Weights of a small multi-label image tagger: trained on regions of photos with short descriptions (Visual Genome).
Rows from block 4 of a small multi-label image tagger, named by matrix and row number. Rows with one number belong to one neuron. Each number is 200 + 20 x the weight over its row's rms, rounded and kept within 0 to 999. All counts start at 0.
After each neuron's rows are labels from the 100 images, of 14976, where the neuron reaches its highest value: "top examples" is what is common among them. Only what is clearly more common there than usual is listed. The data: regions of photos with short descriptions (Visual Genome). In brackets: how many of the 100, against the usual share in percent.
# fc1: MLP up (model.blocks.4.mlp.fc1.weight, 768x192), inputs 96-191
# fc2: MLP down (model.blocks.4.mlp.fc2.weight, 192x768, transposed), outputs 96-191

fc1.320,195,189,170,215,185,179,203,191,223,204,180,223,182,193,203,201,228,221,193,229,156,208,198,202,188,208,189,213,194,169,182,180,238,203,199,208,196,213,212,185,192,213,213,204,208,184,236,229,178,196,183,173,228,219,236,193,194,192,195,156,206,237,196,177,225,219,189,176,205,213,202,216,227,225,204,213,167,183,201,234,205,192,210,180,234,186,195,204,209,218,212,213,191,163,193,204
fc2.320,183,212,230,236,213,211,212,214,190,171,189,153,201,176,237,185,211,202,196,196,205,172,208,196,205,192,195,208,164,208,168,190,193,185,170,199,173,178,244,190,182,159,201,198,196,205,188,182,225,234,171,189,243,205,199,222,162,215,195,203,189,206,193,213,173,218,222,164,188,181,183,220,180,193,220,202,210,186,205,188,222,203,213,195,176,220,204,239,219,161,190,185,195,204,203,209
top examples: text has "wall" (27 vs 2.2)

fc1.261,181,198,194,239,210,185,211,229,241,190,197,198,194,228,186,227,223,196,225,235,181,202,182,169,161,231,167,220,208,169,178,207,214,243,201,197,192,208,184,181,212,195,203,193,223,212,228,161,192,201,184,188,176,215,245,225,176,206,179,197,211,221,203,198,210,243,191,185,186,203,207,204,221,196,221,195,177,185,203,238,236,222,188,155,198,186,199,204,195,173,176,200,201,167,201,196
fc2.261,199,205,243,188,196,178,227,204,188,164,203,179,179,167,226,190,173,210,208,191,221,178,230,201,211,192,233,188,198,215,172,205,192,188,176,217,183,199,228,206,197,160,204,210,180,181,204,187,232,236,172,198,214,185,197,185,206,188,180,200,207,207,198,183,212,187,236,188,179,197,182,230,179,231,215,204,198,206,181,178,214,230,218,214,177,178,223,224,221,186,167,186,188,183,224,201
top examples: text has "white" (37 vs 11.5)

fc1.263,149,197,218,182,183,223,188,232,204,202,180,209,165,190,183,221,186,190,181,228,165,216,195,197,199,206,184,197,198,198,216,202,186,211,228,210,213,189,200,198,221,199,208,201,220,204,230,182,186,183,174,168,203,209,222,228,206,206,222,195,214,215,210,197,233,180,203,185,174,206,217,207,206,209,189,209,186,210,197,229,199,169,204,207,234,201,223,211,175,181,223,222,182,181,189,218
fc2.263,183,190,157,214,219,215,199,210,188,169,155,175,195,165,217,209,208,218,218,183,213,185,228,197,227,190,209,223,211,207,180,180,194,198,190,201,200,217,317,183,240,206,207,208,190,184,177,174,214,223,174,188,215,178,197,215,182,209,195,207,229,190,228,206,220,190,180,187,214,214,178,212,215,199,182,216,180,201,213,199,194,201,202,199,194,222,163,237,208,178,210,191,212,212,189,198
top examples: text has "white" (29 vs 11.5)

fc1.342,179,197,198,186,194,173,190,188,223,205,203,176,204,215,176,224,199,191,244,187,202,249,213,183,220,206,202,196,230,194,196,176,163,186,219,208,236,203,203,209,199,186,177,176,226,208,175,181,239,191,212,172,188,219,227,207,228,195,202,197,245,220,223,237,223,209,190,208,171,177,208,228,176,186,218,214,174,227,220,189,180,213,162,200,178,212,173,191,186,202,195,184,209,212,192,184
fc2.342,202,205,195,202,194,179,183,197,169,236,200,205,216,231,215,199,193,199,181,175,197,213,198,183,150,191,203,191,179,220,171,193,186,188,184,199,199,172,269,207,240,220,188,175,226,225,221,218,184,225,194,234,179,231,191,200,188,205,197,192,183,200,222,239,174,188,180,207,198,208,210,200,194,192,230,204,226,206,197,159,211,169,196,180,191,188,217,240,261,166,182,224,245,190,199,191
top examples: text has "white" (28 vs 11.5)

fc1.601,199,216,201,179,195,212,181,176,218,189,202,184,210,229,220,171,185,179,182,179,219,192,167,234,154,207,196,196,198,210,200,187,209,230,192,208,214,204,231,222,248,205,212,193,230,189,195,214,182,177,217,183,212,197,188,188,193,252,188,196,219,199,184,205,248,188,204,161,200,216,228,225,206,182,208,182,197,240,191,186,189,179,172,169,231,235,181,168,177,196,204,207,216,204,180,182
fc2.601,178,210,156,199,188,193,170,166,183,227,204,214,215,218,184,186,189,183,222,204,213,199,187,215,171,220,209,208,209,210,211,191,208,201,188,188,240,240,289,204,233,238,201,179,192,217,194,203,172,191,181,194,178,188,192,212,198,196,203,180,167,166,223,222,215,202,187,208,185,213,169,230,177,196,214,165,207,214,209,165,207,200,181,173,186,190,188,224,211,180,191,212,185,183,190,220
top examples: text has "red" (33 vs 4.2)

fc1.547,177,200,191,203,202,178,204,215,212,224,201,187,177,171,196,235,227,181,204,227,182,229,169,222,203,205,208,186,175,216,189,194,246,220,216,198,201,181,199,217,195,209,198,187,211,172,218,178,166,193,184,203,200,200,216,192,183,197,214,151,203,215,226,198,233,216,233,196,212,225,214,200,210,231,190,191,175,202,178,204,221,171,191,197,260,211,225,173,217,224,237,218,205,181,174,201
fc2.547,195,201,174,237,210,201,215,200,175,206,201,178,189,179,236,175,200,211,198,192,202,193,243,174,211,187,218,220,163,223,154,158,208,168,173,215,180,171,253,180,215,201,211,217,186,209,191,177,224,239,155,184,210,202,175,200,191,204,203,217,188,226,251,189,199,186,205,185,202,210,171,228,184,210,165,218,184,163,211,176,232,192,233,180,221,217,183,230,220,158,188,198,213,211,229,196
top examples: text has "wall" (27 vs 2.2)

fc1.20,172,209,172,184,195,174,211,172,212,200,225,199,199,177,206,209,195,203,193,166,173,230,188,222,207,167,155,183,215,186,199,177,195,219,225,207,213,247,206,189,200,178,210,204,229,214,187,184,211,162,214,197,181,200,198,209,208,195,173,187,242,200,199,231,203,245,222,169,193,188,178,229,206,230,197,187,162,198,187,219,217,192,169,179,203,200,212,216,175,197,166,198,194,178,173,189
fc2.20,218,213,175,196,221,182,209,178,179,173,219,182,211,203,213,208,190,195,217,147,196,229,200,193,203,174,187,167,186,208,202,202,160,174,187,199,221,198,284,205,211,185,224,174,211,235,195,255,205,205,230,216,153,179,196,222,205,183,194,207,170,202,243,229,191,203,180,199,208,209,200,190,186,203,208,201,221,233,182,186,195,206,171,184,191,187,193,203,230,194,165,192,210,170,199,217
top examples: text has "white" (30 vs 11.5)

fc1.79,201,213,166,192,180,212,183,196,181,197,184,173,219,199,181,187,182,197,241,198,178,192,173,193,198,173,190,184,227,225,192,198,202,239,204,188,208,192,229,166,203,199,205,208,208,246,194,181,200,225,212,186,207,219,201,243,208,212,215,200,209,207,211,209,212,196,184,213,183,194,169,184,194,158,219,174,203,228,227,166,173,199,183,170,169,180,185,211,180,216,203,211,218,221,202,203
fc2.79,174,228,208,203,188,212,210,195,181,236,206,172,209,222,214,200,191,208,166,185,218,212,231,188,163,186,219,215,161,220,184,191,242,165,209,222,194,178,267,200,190,216,191,217,177,222,196,195,187,202,193,185,224,209,177,178,211,166,210,205,174,200,214,188,199,174,178,217,204,185,194,174,182,217,209,232,216,182,200,202,218,194,209,222,207,190,221,251,195,197,222,165,183,172,233,185
top examples: text has "man" (31 vs 8.3)

fc1.150,195,188,220,169,218,204,197,165,197,188,206,231,208,193,219,203,200,196,174,191,235,228,172,217,192,188,190,196,219,228,220,210,173,203,183,191,223,223,229,220,194,193,207,187,190,230,242,193,209,172,227,216,209,213,198,202,224,196,185,219,241,194,161,206,247,156,180,199,215,200,201,191,204,211,206,190,199,241,186,176,192,202,217,170,196,207,218,174,178,229,207,182,194,208,220,217
fc2.150,185,195,198,244,180,194,186,243,194,200,216,186,207,193,197,186,204,196,214,236,166,184,229,180,232,230,206,191,201,177,190,207,228,192,200,180,200,180,233,190,228,209,187,216,209,186,156,189,237,225,198,170,200,193,174,205,189,245,192,203,196,207,196,178,191,179,204,196,202,233,182,240,198,190,139,183,178,185,224,212,223,236,192,175,218,215,152,188,235,157,207,227,192,198,190,208
top examples: text has "green" (25 vs 4.2)

fc1.154,165,192,196,163,212,176,217,181,186,207,208,173,181,194,235,227,247,163,181,178,215,224,169,249,174,206,183,207,178,216,229,193,208,217,187,173,210,211,197,230,220,188,181,187,207,197,234,177,188,191,183,207,187,209,186,188,237,208,216,181,213,183,179,210,227,182,210,218,198,234,160,213,176,219,222,212,188,233,178,190,176,195,198,201,214,220,246,220,191,169,205,210,214,174,168,169
fc2.154,214,164,207,246,184,185,208,222,223,208,209,148,180,196,233,154,215,208,204,233,195,162,211,187,218,221,178,171,181,175,184,244,235,210,194,193,208,199,208,228,213,154,212,187,198,199,182,213,206,205,194,164,187,186,205,185,190,225,196,199,184,212,214,199,201,191,218,151,176,208,214,208,191,198,190,189,188,161,198,218,231,202,232,208,217,209,174,181,218,177,207,191,186,193,224,195
top examples: text has "green" (28 vs 4.2)

fc1.291,189,179,197,176,200,183,166,230,176,230,180,210,209,229,183,177,175,194,212,226,182,222,201,199,204,186,200,191,199,193,181,192,183,212,178,224,255,172,216,210,205,203,182,190,214,232,231,206,175,212,221,213,187,250,210,230,208,229,198,190,198,180,227,210,186,200,190,199,176,179,218,194,207,200,203,190,187,178,234,204,181,199,172,169,205,167,194,207,208,181,232,187,200,211,215,212
fc2.291,162,207,185,241,177,192,189,155,176,228,186,208,222,217,216,182,194,211,191,199,209,203,229,223,195,197,192,237,181,216,191,189,223,182,207,179,182,199,240,181,193,213,197,227,180,221,183,203,202,202,189,202,237,169,206,187,199,186,224,231,194,194,167,155,186,196,184,224,230,213,212,177,200,227,222,210,197,175,201,210,201,204,211,207,254,199,203,186,194,219,234,193,199,173,198,172
top examples: text has "man" (26 vs 8.3)

fc1.348,181,207,207,168,211,232,198,185,177,229,197,193,184,227,171,182,178,167,191,216,189,216,176,225,199,199,194,216,164,203,213,177,200,231,191,213,183,189,235,193,212,240,199,230,184,221,240,209,184,181,178,219,188,228,198,173,196,182,223,194,196,208,200,199,252,202,234,203,221,206,217,215,175,192,206,225,181,223,188,175,216,189,195,201,242,228,237,183,183,219,209,214,179,220,217,171
fc2.348,203,221,178,213,177,195,233,190,203,185,205,166,198,181,233,170,175,209,257,200,187,182,180,199,182,197,207,153,196,204,195,235,192,198,199,227,200,213,232,166,190,179,220,199,159,228,198,209,233,219,190,174,194,209,186,187,178,201,184,197,183,235,190,178,200,206,206,195,199,194,186,202,209,201,188,192,201,211,199,218,203,253,182,190,188,205,186,212,200,215,168,204,213,210,168,188
top examples: text has "grass" (28 vs 1.6)

fc1.385,177,166,190,209,208,217,179,207,199,209,201,180,178,207,205,221,190,219,191,245,177,222,179,221,188,174,205,186,215,180,230,198,227,245,199,181,239,221,220,195,211,203,221,197,232,188,231,186,220,171,174,183,207,198,182,223,185,222,206,170,230,181,200,205,224,214,218,178,170,215,217,214,218,194,210,167,166,217,226,231,195,188,192,198,215,209,205,205,185,195,213,196,193,202,181,225
fc2.385,152,179,177,191,186,223,198,203,204,197,201,201,208,206,174,214,211,203,212,218,182,196,167,186,197,181,194,189,217,177,220,209,186,217,196,199,248,194,320,211,224,217,183,197,205,189,207,207,179,185,178,203,217,218,218,223,213,218,245,197,212,192,213,216,248,206,175,204,178,220,167,199,215,156,206,180,210,222,233,198,168,197,184,196,171,223,183,198,213,189,229,214,207,221,178,191
top examples: text has "sky" (35 vs 1.9); text has "blue" (27 vs 5)

fc1.639,165,230,180,183,223,234,191,221,223,230,218,167,219,160,151,183,193,196,197,226,182,230,203,207,207,195,171,193,199,191,194,215,215,235,202,206,222,206,211,195,203,204,184,201,187,209,180,176,190,209,183,153,191,237,200,217,223,225,205,211,240,197,170,226,203,179,228,198,225,198,181,207,227,190,213,213,184,200,205,217,195,227,200,217,209,185,192,192,176,206,219,240,240,203,204,214
fc2.639,214,195,213,213,233,202,208,241,197,193,189,198,184,233,224,206,178,209,211,174,237,227,189,210,258,209,222,223,218,203,229,192,175,207,204,180,165,212,215,229,175,211,220,236,187,198,203,180,201,181,196,174,168,230,197,168,219,197,191,201,219,179,202,175,191,194,197,167,196,192,207,213,206,235,223,193,174,180,217,202,225,201,182,200,230,211,226,176,208,222,203,218,188,157,220,215
top examples: text has "sky" (26 vs 1.9)

fc1.310,186,175,207,197,203,202,180,230,202,204,211,184,187,193,168,186,194,170,235,212,188,224,202,214,211,208,204,210,211,177,187,203,181,199,180,196,220,206,218,185,185,228,180,212,198,220,212,188,184,200,194,190,227,229,233,214,207,194,188,211,243,175,216,191,213,211,183,193,188,182,196,200,192,197,241,187,184,182,243,176,192,207,152,179,209,168,171,208,172,200,229,196,238,186,214,195
fc2.310,167,185,193,203,154,201,200,181,201,236,161,169,217,207,229,209,213,191,193,177,194,166,212,232,190,177,232,214,192,194,205,191,246,184,235,190,200,161,234,199,204,232,193,220,197,212,207,207,214,185,204,186,245,183,186,189,198,201,239,220,209,226,170,190,199,216,198,231,206,218,208,189,212,205,207,196,194,180,208,207,195,200,196,236,242,211,213,226,186,196,215,190,209,191,182,189
top examples: text has "man" (26 vs 8.3)

fc1.557,176,183,224,215,210,170,182,195,202,213,187,188,192,189,185,204,233,219,155,242,188,211,171,181,201,210,204,179,195,170,207,193,198,199,192,204,209,172,211,202,193,183,182,188,230,197,244,232,172,159,167,197,219,235,203,222,230,207,219,168,205,225,218,209,222,191,204,167,219,176,161,189,226,182,213,170,199,189,189,240,181,177,222,225,252,210,193,195,214,181,208,232,185,210,194,219
fc2.557,182,194,175,206,182,208,207,230,180,180,175,150,199,158,235,203,209,199,207,173,208,185,223,219,212,193,202,204,200,214,198,170,222,213,202,193,187,198,296,195,216,213,186,217,197,184,210,182,212,208,159,174,215,173,200,204,188,241,188,202,203,217,217,205,238,191,217,196,186,181,180,232,183,200,163,209,182,180,208,194,205,186,221,181,191,212,192,244,201,159,182,180,194,223,219,219
top examples: text has "wall" (30 vs 2.2)

fc1.680,168,173,218,202,182,206,191,208,214,242,205,210,185,183,183,182,226,203,193,205,160,208,198,196,230,174,185,179,208,166,210,192,217,232,236,180,201,188,229,192,182,197,181,201,208,208,230,185,206,151,192,200,208,228,204,198,170,213,204,185,188,220,201,177,216,202,222,170,211,207,212,201,206,201,192,207,165,168,192,210,193,196,187,190,243,177,209,223,193,223,227,199,207,190,203,198
fc2.680,191,212,190,238,224,203,213,230,191,197,171,152,189,174,231,189,217,208,215,181,221,202,223,197,211,219,177,211,179,203,179,181,210,198,180,188,172,177,252,175,189,175,200,196,191,222,177,201,205,248,178,156,214,200,182,233,177,231,178,210,194,199,223,216,160,216,218,178,192,165,180,240,175,209,207,217,208,156,206,200,221,208,203,172,210,204,190,237,221,142,170,191,198,209,233,224
top examples: text has "wall" (25 vs 2.2)

fc1.646,142,220,192,155,169,200,182,201,214,230,205,170,193,182,176,219,212,189,200,222,188,191,161,216,181,182,186,194,163,208,221,190,216,221,227,210,227,182,205,206,226,188,207,179,212,174,227,190,216,201,195,190,239,231,200,197,212,212,224,190,227,164,208,186,215,199,197,223,210,223,185,234,217,196,182,196,183,212,179,199,175,187,203,199,217,225,220,205,214,224,232,167,202,221,205,217
fc2.646,216,192,208,206,214,210,236,218,219,183,211,230,153,163,226,218,199,209,206,206,213,197,237,197,272,197,194,221,233,198,191,209,195,219,184,187,171,199,235,233,203,204,205,207,208,208,178,163,206,188,206,195,172,201,192,191,199,182,191,201,227,195,176,207,201,210,220,158,215,208,230,210,236,197,187,187,186,190,227,199,203,214,174,211,210,202,215,191,217,186,202,213,207,180,226,206
top examples: text has "plane" (26 vs 0.9)

fc1.203,197,202,185,211,235,202,181,200,182,199,197,219,223,216,219,173,185,180,208,207,239,179,147,221,151,232,197,221,187,216,226,206,205,218,182,185,214,222,217,219,222,189,219,222,223,209,195,183,192,184,208,209,200,172,185,182,185,220,170,206,209,212,208,187,199,217,166,181,197,210,217,214,205,199,194,209,201,244,195,213,180,204,188,190,198,190,186,216,173,202,198,210,220,185,199,167
fc2.203,195,196,187,229,218,201,193,190,176,171,193,188,220,191,218,168,211,194,209,236,207,205,204,206,180,226,177,185,182,203,192,187,224,205,210,199,201,217,285,237,215,180,202,188,181,186,195,239,194,163,153,189,173,175,191,198,205,225,202,187,182,205,222,173,248,176,237,190,180,179,177,228,190,180,191,214,208,193,173,205,219,210,201,186,231,204,239,181,208,186,183,188,168,199,237,199
top examples: text has "red" (25 vs 4.2)

fc1.366,199,181,194,144,225,180,209,178,176,203,185,198,196,178,194,237,207,204,201,200,204,237,162,227,181,184,212,184,204,194,216,181,181,193,197,197,222,181,210,184,227,235,195,170,222,242,229,171,237,203,194,197,183,190,211,202,214,187,215,223,206,195,173,247,198,204,166,193,216,201,184,217,192,210,223,168,174,209,215,184,195,197,155,212,182,194,206,199,187,205,194,196,209,231,192,216
fc2.366,161,228,188,218,171,204,204,202,156,233,189,176,219,218,166,188,226,227,184,231,183,241,232,166,156,215,179,192,171,207,185,201,221,188,199,201,208,161,242,196,223,205,195,203,188,217,186,205,155,194,184,183,242,170,179,197,200,194,201,209,186,224,235,176,186,184,202,202,222,228,204,180,209,221,202,215,213,191,203,204,211,198,184,182,222,183,185,219,236,195,206,180,192,198,190,210
top examples: text has "man" (25 vs 8.3)

fc1.542,172,199,143,220,216,222,211,209,219,218,198,221,198,231,202,172,173,211,222,207,196,189,214,235,216,207,151,220,204,183,202,188,232,209,203,212,204,211,233,194,186,209,169,210,206,225,204,168,177,197,184,173,198,190,208,212,200,226,197,195,206,200,211,214,206,213,222,187,219,190,199,218,190,196,206,175,178,200,215,199,199,207,191,196,242,226,186,166,216,228,205,229,211,224,178,210
fc2.542,207,211,225,180,230,188,202,213,167,192,188,175,217,176,192,189,204,218,208,215,221,203,193,202,240,200,207,236,201,212,204,220,182,178,188,230,231,195,238,205,197,206,202,186,169,246,190,232,171,203,202,183,187,221,178,221,239,184,193,223,225,184,221,176,217,194,205,231,204,173,165,196,183,187,205,227,238,176,219,189,203,225,173,181,187,201,206,201,196,200,187,171,213,247,222,207
top examples: text has "sky" (28 vs 1.9)

fc1.7,195,159,188,206,176,196,195,216,228,230,180,166,197,169,203,200,190,189,197,250,177,208,165,174,201,196,197,136,173,167,214,198,214,218,248,215,182,208,220,226,191,184,161,187,198,188,214,204,193,183,149,186,230,228,198,197,211,222,231,181,227,216,212,211,203,209,219,192,187,206,187,215,193,182,195,190,163,205,220,219,222,169,193,224,230,203,216,205,224,194,174,224,180,198,194,212
fc2.7,185,218,175,213,216,212,212,222,165,174,180,156,192,167,208,195,232,200,217,195,223,176,230,213,200,217,198,245,210,222,190,188,216,183,196,177,197,164,269,177,204,216,171,216,191,197,208,192,197,205,162,176,220,158,202,199,183,203,188,209,205,209,213,233,213,200,225,200,201,182,196,224,195,222,173,227,211,167,188,199,189,210,202,176,193,203,193,226,199,150,192,167,194,206,226,214
top examples: text has "wall" (27 vs 2.2)