python train.py --train_examples=203450 --activation="gelu" --head_dim=64 --moe_every=2 --expert_mlp_ratio=1 --experts_per_token=2 --layers=10 --steps=6000 --batch_size=128 --warmup_steps=300
Rows from block 2 of a small multi-label image tagger, named by matrix and row number. Rows with one number belong to one neuron. Each number is 500 + 25 x the weight over its row's rms, rounded and kept within 0 to 999. All counts start at 0. Numbers have three digits each.
Before each neuron's rows are labels from the 100 images, of 14976, where the neuron reaches its highest value: "responds to" is what is common among them. Only what is clearly more common there than usual is listed. The data: regions of photos with short descriptions (Visual Genome).
# fc1: MLP up (model.blocks.2.mlp.fc1.weight, 768x192), inputs 0-191
# fc2: MLP down (model.blocks.2.mlp.fc2.weight, 192x768, transposed), outputs 0-191

responds to: text has "man"
fc1.357:511477505519506535482468502503511503509499466453518465490518478459481507513498482546483480538503476516508469531513500477506498496528558512519543481519454473513524502499526538504525533491499532535502519525513491484500465472473506501503501532473477552475477501514464500486521514473511525498468498527533490529465522537543481489511529464489502492459520510500467521511503478536515484518470505514501565467538525528498485488481482544531520503483475478473511460539472521486530515511498489467505552470460455537435520486535464525496502530482471514528485466496513477472449484497515483457
fc2.357:540517496506470536536494494426507502480494490512508513492508519451499491464576465495516491482527488505543507471502495568520500453517495472523485520513533469468508535479484521515472538504456467493521493517507449489491525532587502500493527546495515451547510470506503493497490515481511474510498514514500489496583499488523522504488527484467490512482518509484518514496471527514485526484492464455503471518536487531457530470475504502498501491463509494501459529517519485447476499457513499524461501506478493496521540511484511520479506498501509493494460483466511478472509509501506516517

responds to: text has "man"
fc1.158:504484546540462487459494505484432506498484509490473519511492517511533521496511510535540485517510470479475513496483497470473526521458482540479543507511496521490504518489457498515482498497470491477476511459531520518511541484481517483537493480498499498497451449484499479480500476503519472480487451501485479519469508477475500446532486532501518495490475491502475530478521538440514515532522523505552465545505519519501513510445495518506507487495482438503466524533475546556532479506501477491547477513493503467505514477489524479508513514489509543500476521508519505540493446544514460533
fc2.158:510494506495512491496507491486466539492492516486529498480528495519490513449470524530551500506543531471535536505519486502478509511525527539491474486470495498522461499501509488493471537488521474510496495492527522517503473484484499504493558496495490557489503518506490477469470480503504489480476525489463467492509449493471517519525486486495527514482492518495506506462460507504475511511509483450524525527536639516490499515483497491488522519510530496528474486494470474503484442474502435562480469501497504481468518480512488502542463502519505525549460503518492477519497472489479489478

responds to: text has "white"
fc1.489:511500491482523463452528509474516541539515526534500453476527493525493496545487474494550513486456485526513507501463493483505492533483483479525534489486514510472497475518529477534482518501513529484526455514539514510465540491460503447492538504477506504464529468466498491478475523520513510508485491509517501482472528536502479463475530538497499511480494479489527469490533500447471458537532498524542494521549479461513440485486533518484521487465491463528503492504472529487465483530529473480527511471537466464529491542489480476490528530500520470476497483494531480467480473481520486512
fc2.489:529499451547526519504494481543525486479470520497454507505487470533476507540495474491507492526494502516508490504496482531466561525499507524524477483487500479515519525478474537495512470505525451523510495448491522520525496487491472511485492518519483457470487522471502463557476478496477506507492540509494557458503478511508513498532506502470492479492471501536514515490510489515523536514507510522423485525539571499496466556513489490475523537535512499461485469508500464456517481525500482525455503467515502511485471481489510513499486458543562460498485484492470506530459503496495491498

responds to: text has "sky"
fc1.283:459493501458546506470485547522501500553505465507498477504473508500535551518533523514489507508505458498495511477459470482490504493513509499497529467511546505512532494509490488519516486481458536483479484511500473503491537501467505491555553505465532542527545476475529501539527510503526470474476486517488522531505546488479480510506498454486556516492508489554508493520498496467510437519481538496531517546539540486528495466440526494520512521463454478507499529516484500545493486466546505517495515504523514489491489483483486450520490548508497542486500484488521500489516480516509504511
fc2.283:499472494482483482515468513497499503497509470474511470516524518520491526502479495529505483470495488436510542486485475482476496506476501512510537495512497494506518498511484496512490477531531512499507510482477459536489508519519516491474536481515474517493481496512499520494487511524493484519476501479513556486490559521488478508519509485504498483491507504480481493497518492495488492511498503502501514511490731470521522479474519471499491498503483512496492475502492504505504493491500523545516480496517497524524481487517484501499553493503495498470482509478508526471507495507509483486

responds to: text has "man"
fc1.277:504476498527540534511486554484496508523497471513477522516434522491514487543518491485534484544534499460494473487477481521461504487486540496491503512485539525515483493474495460459479550498551466504461498488491534524492483514470505523537539521492473518488512466503492463468498468495517485473482452518472494541513489507470498520508505505531496467500514486523494506447459520490546489509511462494542454565485527533478492553485500486542483497502515496499519502501536544541522508479512447519516483518469510476498510492515525496493468505482494508485471478512503530542464465548525508499
fc2.277:531482496509439529491498521475439516457516505458491501511504492513528519476502537491521481496498510469472504479494482452488557532487502494455501465506492469507518500511497508509480484511485497471511538505514516542514489491459484517476518502527480514532450507519500446487485473506495463470472493514469452493499482481507512468553511516490474495515523525461476495520444474477494484495530486494533513514478657512499516496498511484501519486494482495531528495512487534514514518489490490542511470510480516525502563496525530496495495500490478494522506524505491501502500481510517501522

responds to: text has "man"
fc1.61:514507484468486536477465511494481470505514501508532520456491466486498496510500535548531536475521504500549513482527524528506529527502472494494481496458539494494518489465474465442495500491533507504466453503514496518510471496457491460516535507490457490517533441491517470457508476509472536523510509482464494494478503509491535505501492478547516488487519532485488468446512516483498509545527455506550498500544482466495500522455494536510512506490535517535486514518513483523496476513476482540521456489458529521505488505504517502533459537470496514453470478486537508511473440493515484465
fc2.61:484478580475485478499506486517486485510505465569542499530497505495525453466495506502488523491507507525523501551496481513492485522541462512527474465483498487478535517486491494482486496493493523463495501537530485468522494493494514484493495481433468506499486502499440504484468501473524508490515515507543456527508478493457514533552476505487528489510562489473547516519461452490495467477499493501550491497466569505518476447519474496531516479536503495503491508509510505476550484468475481519520487528546511523507513488500498529454492491499512497532496506503509466493514528488559499493

responds to: text has "white"
fc1.4:529538476460495515450499465488493473488489469492472511516512474549511501539505506540515467495474450475514465519513538521512496547494489468493516516465524515464454528494452503491471504491481487500541483477519497519519558487496525468562489511533555480496510504478500502503491506567488540513465516506496539513501519459478486476486460451496483511487489480524505488495492482482462454468480519501518501484496504513503513515495530479539493480471509463507527525480463541484497490516487535479444535478535498487516543534500448504497477530493540496488493463521506495531497502482515535532
fc2.4:512502477501497507486514501496523488479481490505466507506489478517496492543468506499506486479472497540512507466496480485537532507525527520504494498509463453485469551462500498528494487467491492482499490510496512497555517502465490502493460531490519464541510526474501490530516495523519502494513504533469525491478533529521530523495472492491484530527524545523495495529531502507476551491535500537484516503505360526471489522531478509490533512508491474468506481484521478493494547508487470481490517471486464490493520523505499471451461482528527481494538488503435476525487470470491559506

responds to: text has "red"
fc1.595:497508499498494492509509494550489481480520485538487485536511519498496513518503536536515494485470464492512582498489516461508466484482490512503504494527476516508516520539470443487491484544544553511529532489514467528511511516505522476478498472551477488533543527491495497532510524470524476492504469442501504522515534489501492503534545487486482514503518494526471483464517504477451488514459507525515496560504538497536510470467539518519471489516469477523503502512478552513491480492534477501514528473467497487495471440486455521489517486506484501440503553467460483468504499482519492505
fc2.595:497458537513473497520552474440489509504482523491540507487537525487487488476503516505488502456534512513492498545497510515532509481510516487483515525503488488549458509521513503498485493488497505509497472489530522479487480471547519513517484480478483467489488529512502518470475508468517520511514523561510511487518435475469478460446503525550489467500483531499501522506509507499457546507473529473485477488456527521480513506508460493498527486497536516468506476495507500478535484450504505497493536530488464442527507551492545536519483470497485513508441491521535476480493490500444528558

responds to: text has "white"
fc1.168:518496485531555491453455493477505523510467514468495512545476485481536466542470501486494448497496458515470471481495486504470464503509514488515481483510521503475480475524509476503532524525499532476510515486512468518541541466461475500563489532524566546491512518504486506507500471492532514509493469496510543509501504483486477500469491502478507491482480473490487497537529511489466459467526489520534479532518516499493471501520507517470538463465466468483523551515465520520524491496468497496452537528513453466510525510537456490515468532537506495509504489506481492543486524509537541516
fc2.168:531501466517521514480506505483526507487476483487466519518496500508511506551480502485503476473456483545526527472498486499523521518531506493519495487515461465495499558477499486526496467508486490503512521478463531490544512482492481486501462533526526462544498517470504463519517496502518507509526495504469530468507526484521512510511481484485503522543498556507504511544546486487504538479499509522456522504507392523484492511529462524487509517512479469473510490467548504498498548512505473488462510458486467492483496518528491467458465470548546487491548487497446466504490515473470521493

responds to: text has "wall"
fc1.417:509499527447498523489461587511507491558528507514486478477497492477494465535542484464490517486503542473536473450463480528482481461500455475499508543496535484494537482495504534506508480510453529467503494512483486505495521472444508527529535519474493477501549500501516532544511501534499485491515530520506480514470511497515486527489535484514491531500530460523494458516541493512511462473514478522491547480510514499527496462531516505522559502450480507516529523515482500528510532499535521484490471487500510540489475507489511437464518527516486510527504503479496505511532502488534509489
fc2.417:530475529466484506514492457475479490496498498448500499480492509514521519487469515544519503509521466469512501528497503498457540535452499542453455493541483439430492501511480491505505498569481507487506470500531487513509549531518498498510548513496492468506483512488519521560491500526523519479477506488529506486449539482489485483500456517502510500478509486502521521508497478525498508472485524512479477517491624477499512487482515506478525481526508483501471491517469527507495541500486534525507526518485504491529504505481479511489476496484480503481482495467512477477527495454486529552

responds to: text has "red"
fc1.438:505520492491473466480510481552475511460534473545517501531498508536487490522502531522527480499485473482499521496500506484495519546475536473481519525500475490523533541523466511509469510509539466511471534515500496494533532487527504443486551519504507484489500539517507460458509486466466479492473461465526477545527539538497539512501524510490505510534495522532482477475478477437481504532469521531501534532465499504535516498493503491511502504467471495480494454489468530466462509527514487529517496470484523435480463462476495525532515526503461524472508546500461502492500497477521497520
fc2.438:518497511527515501552554492463513526526487495493545519499530488471482478460514529515493510479485537522499502527479505532506484488479521524491481513492522473483488488495532472484506455507494481514497467473505504492472483493559528521511477479460475475512487523556500552482516511470551510502502531532499509475496454480458463480497521491483509474495490516496486533485495500537532542533483509466511468493476547509491506480500469496485557474504507535475468478510481486494547457461529557477483535523481477505485469498478539564523471479485474473513463500520554508500462506494492499546

responds to: text has "man"
fc1.419:515516449499512524507489546487511483509477491508490460534516486489458510513493520499536482521522464511503506505541478483484477550461513515464480509520526519487470492513517487517484501490556456523493468467482501538514556514490489509492495503523475522525499485457486449477490515543483500518460470501471502544459529523553532480492503460493498497517547519512473526514504481513520496480484515501493494494525515461508525487530471541477469490517525489530502500499471461456509485517493479539519479477499520497515516491563452528526490541491486503463478466467443481541544516548469478498
fc2.419:494574583476480495519533481494525508504515488494538504455509479498514505449453540528489516503548467456486502550512515507488503485520544533495504485507466508509437479470512492497532530483505491509459504560522481479507481525521508483494490504494510506481473488527503517474485494481539496504519484517522465501495500523520499539506454512459483524496524489482511488464468523519469537459498477505518497485501527483514517442497488484487484520529540533503446503488495490513481475512500498490532485509514488501474491496491515508500516494487486553513458512516531491487519519423493556447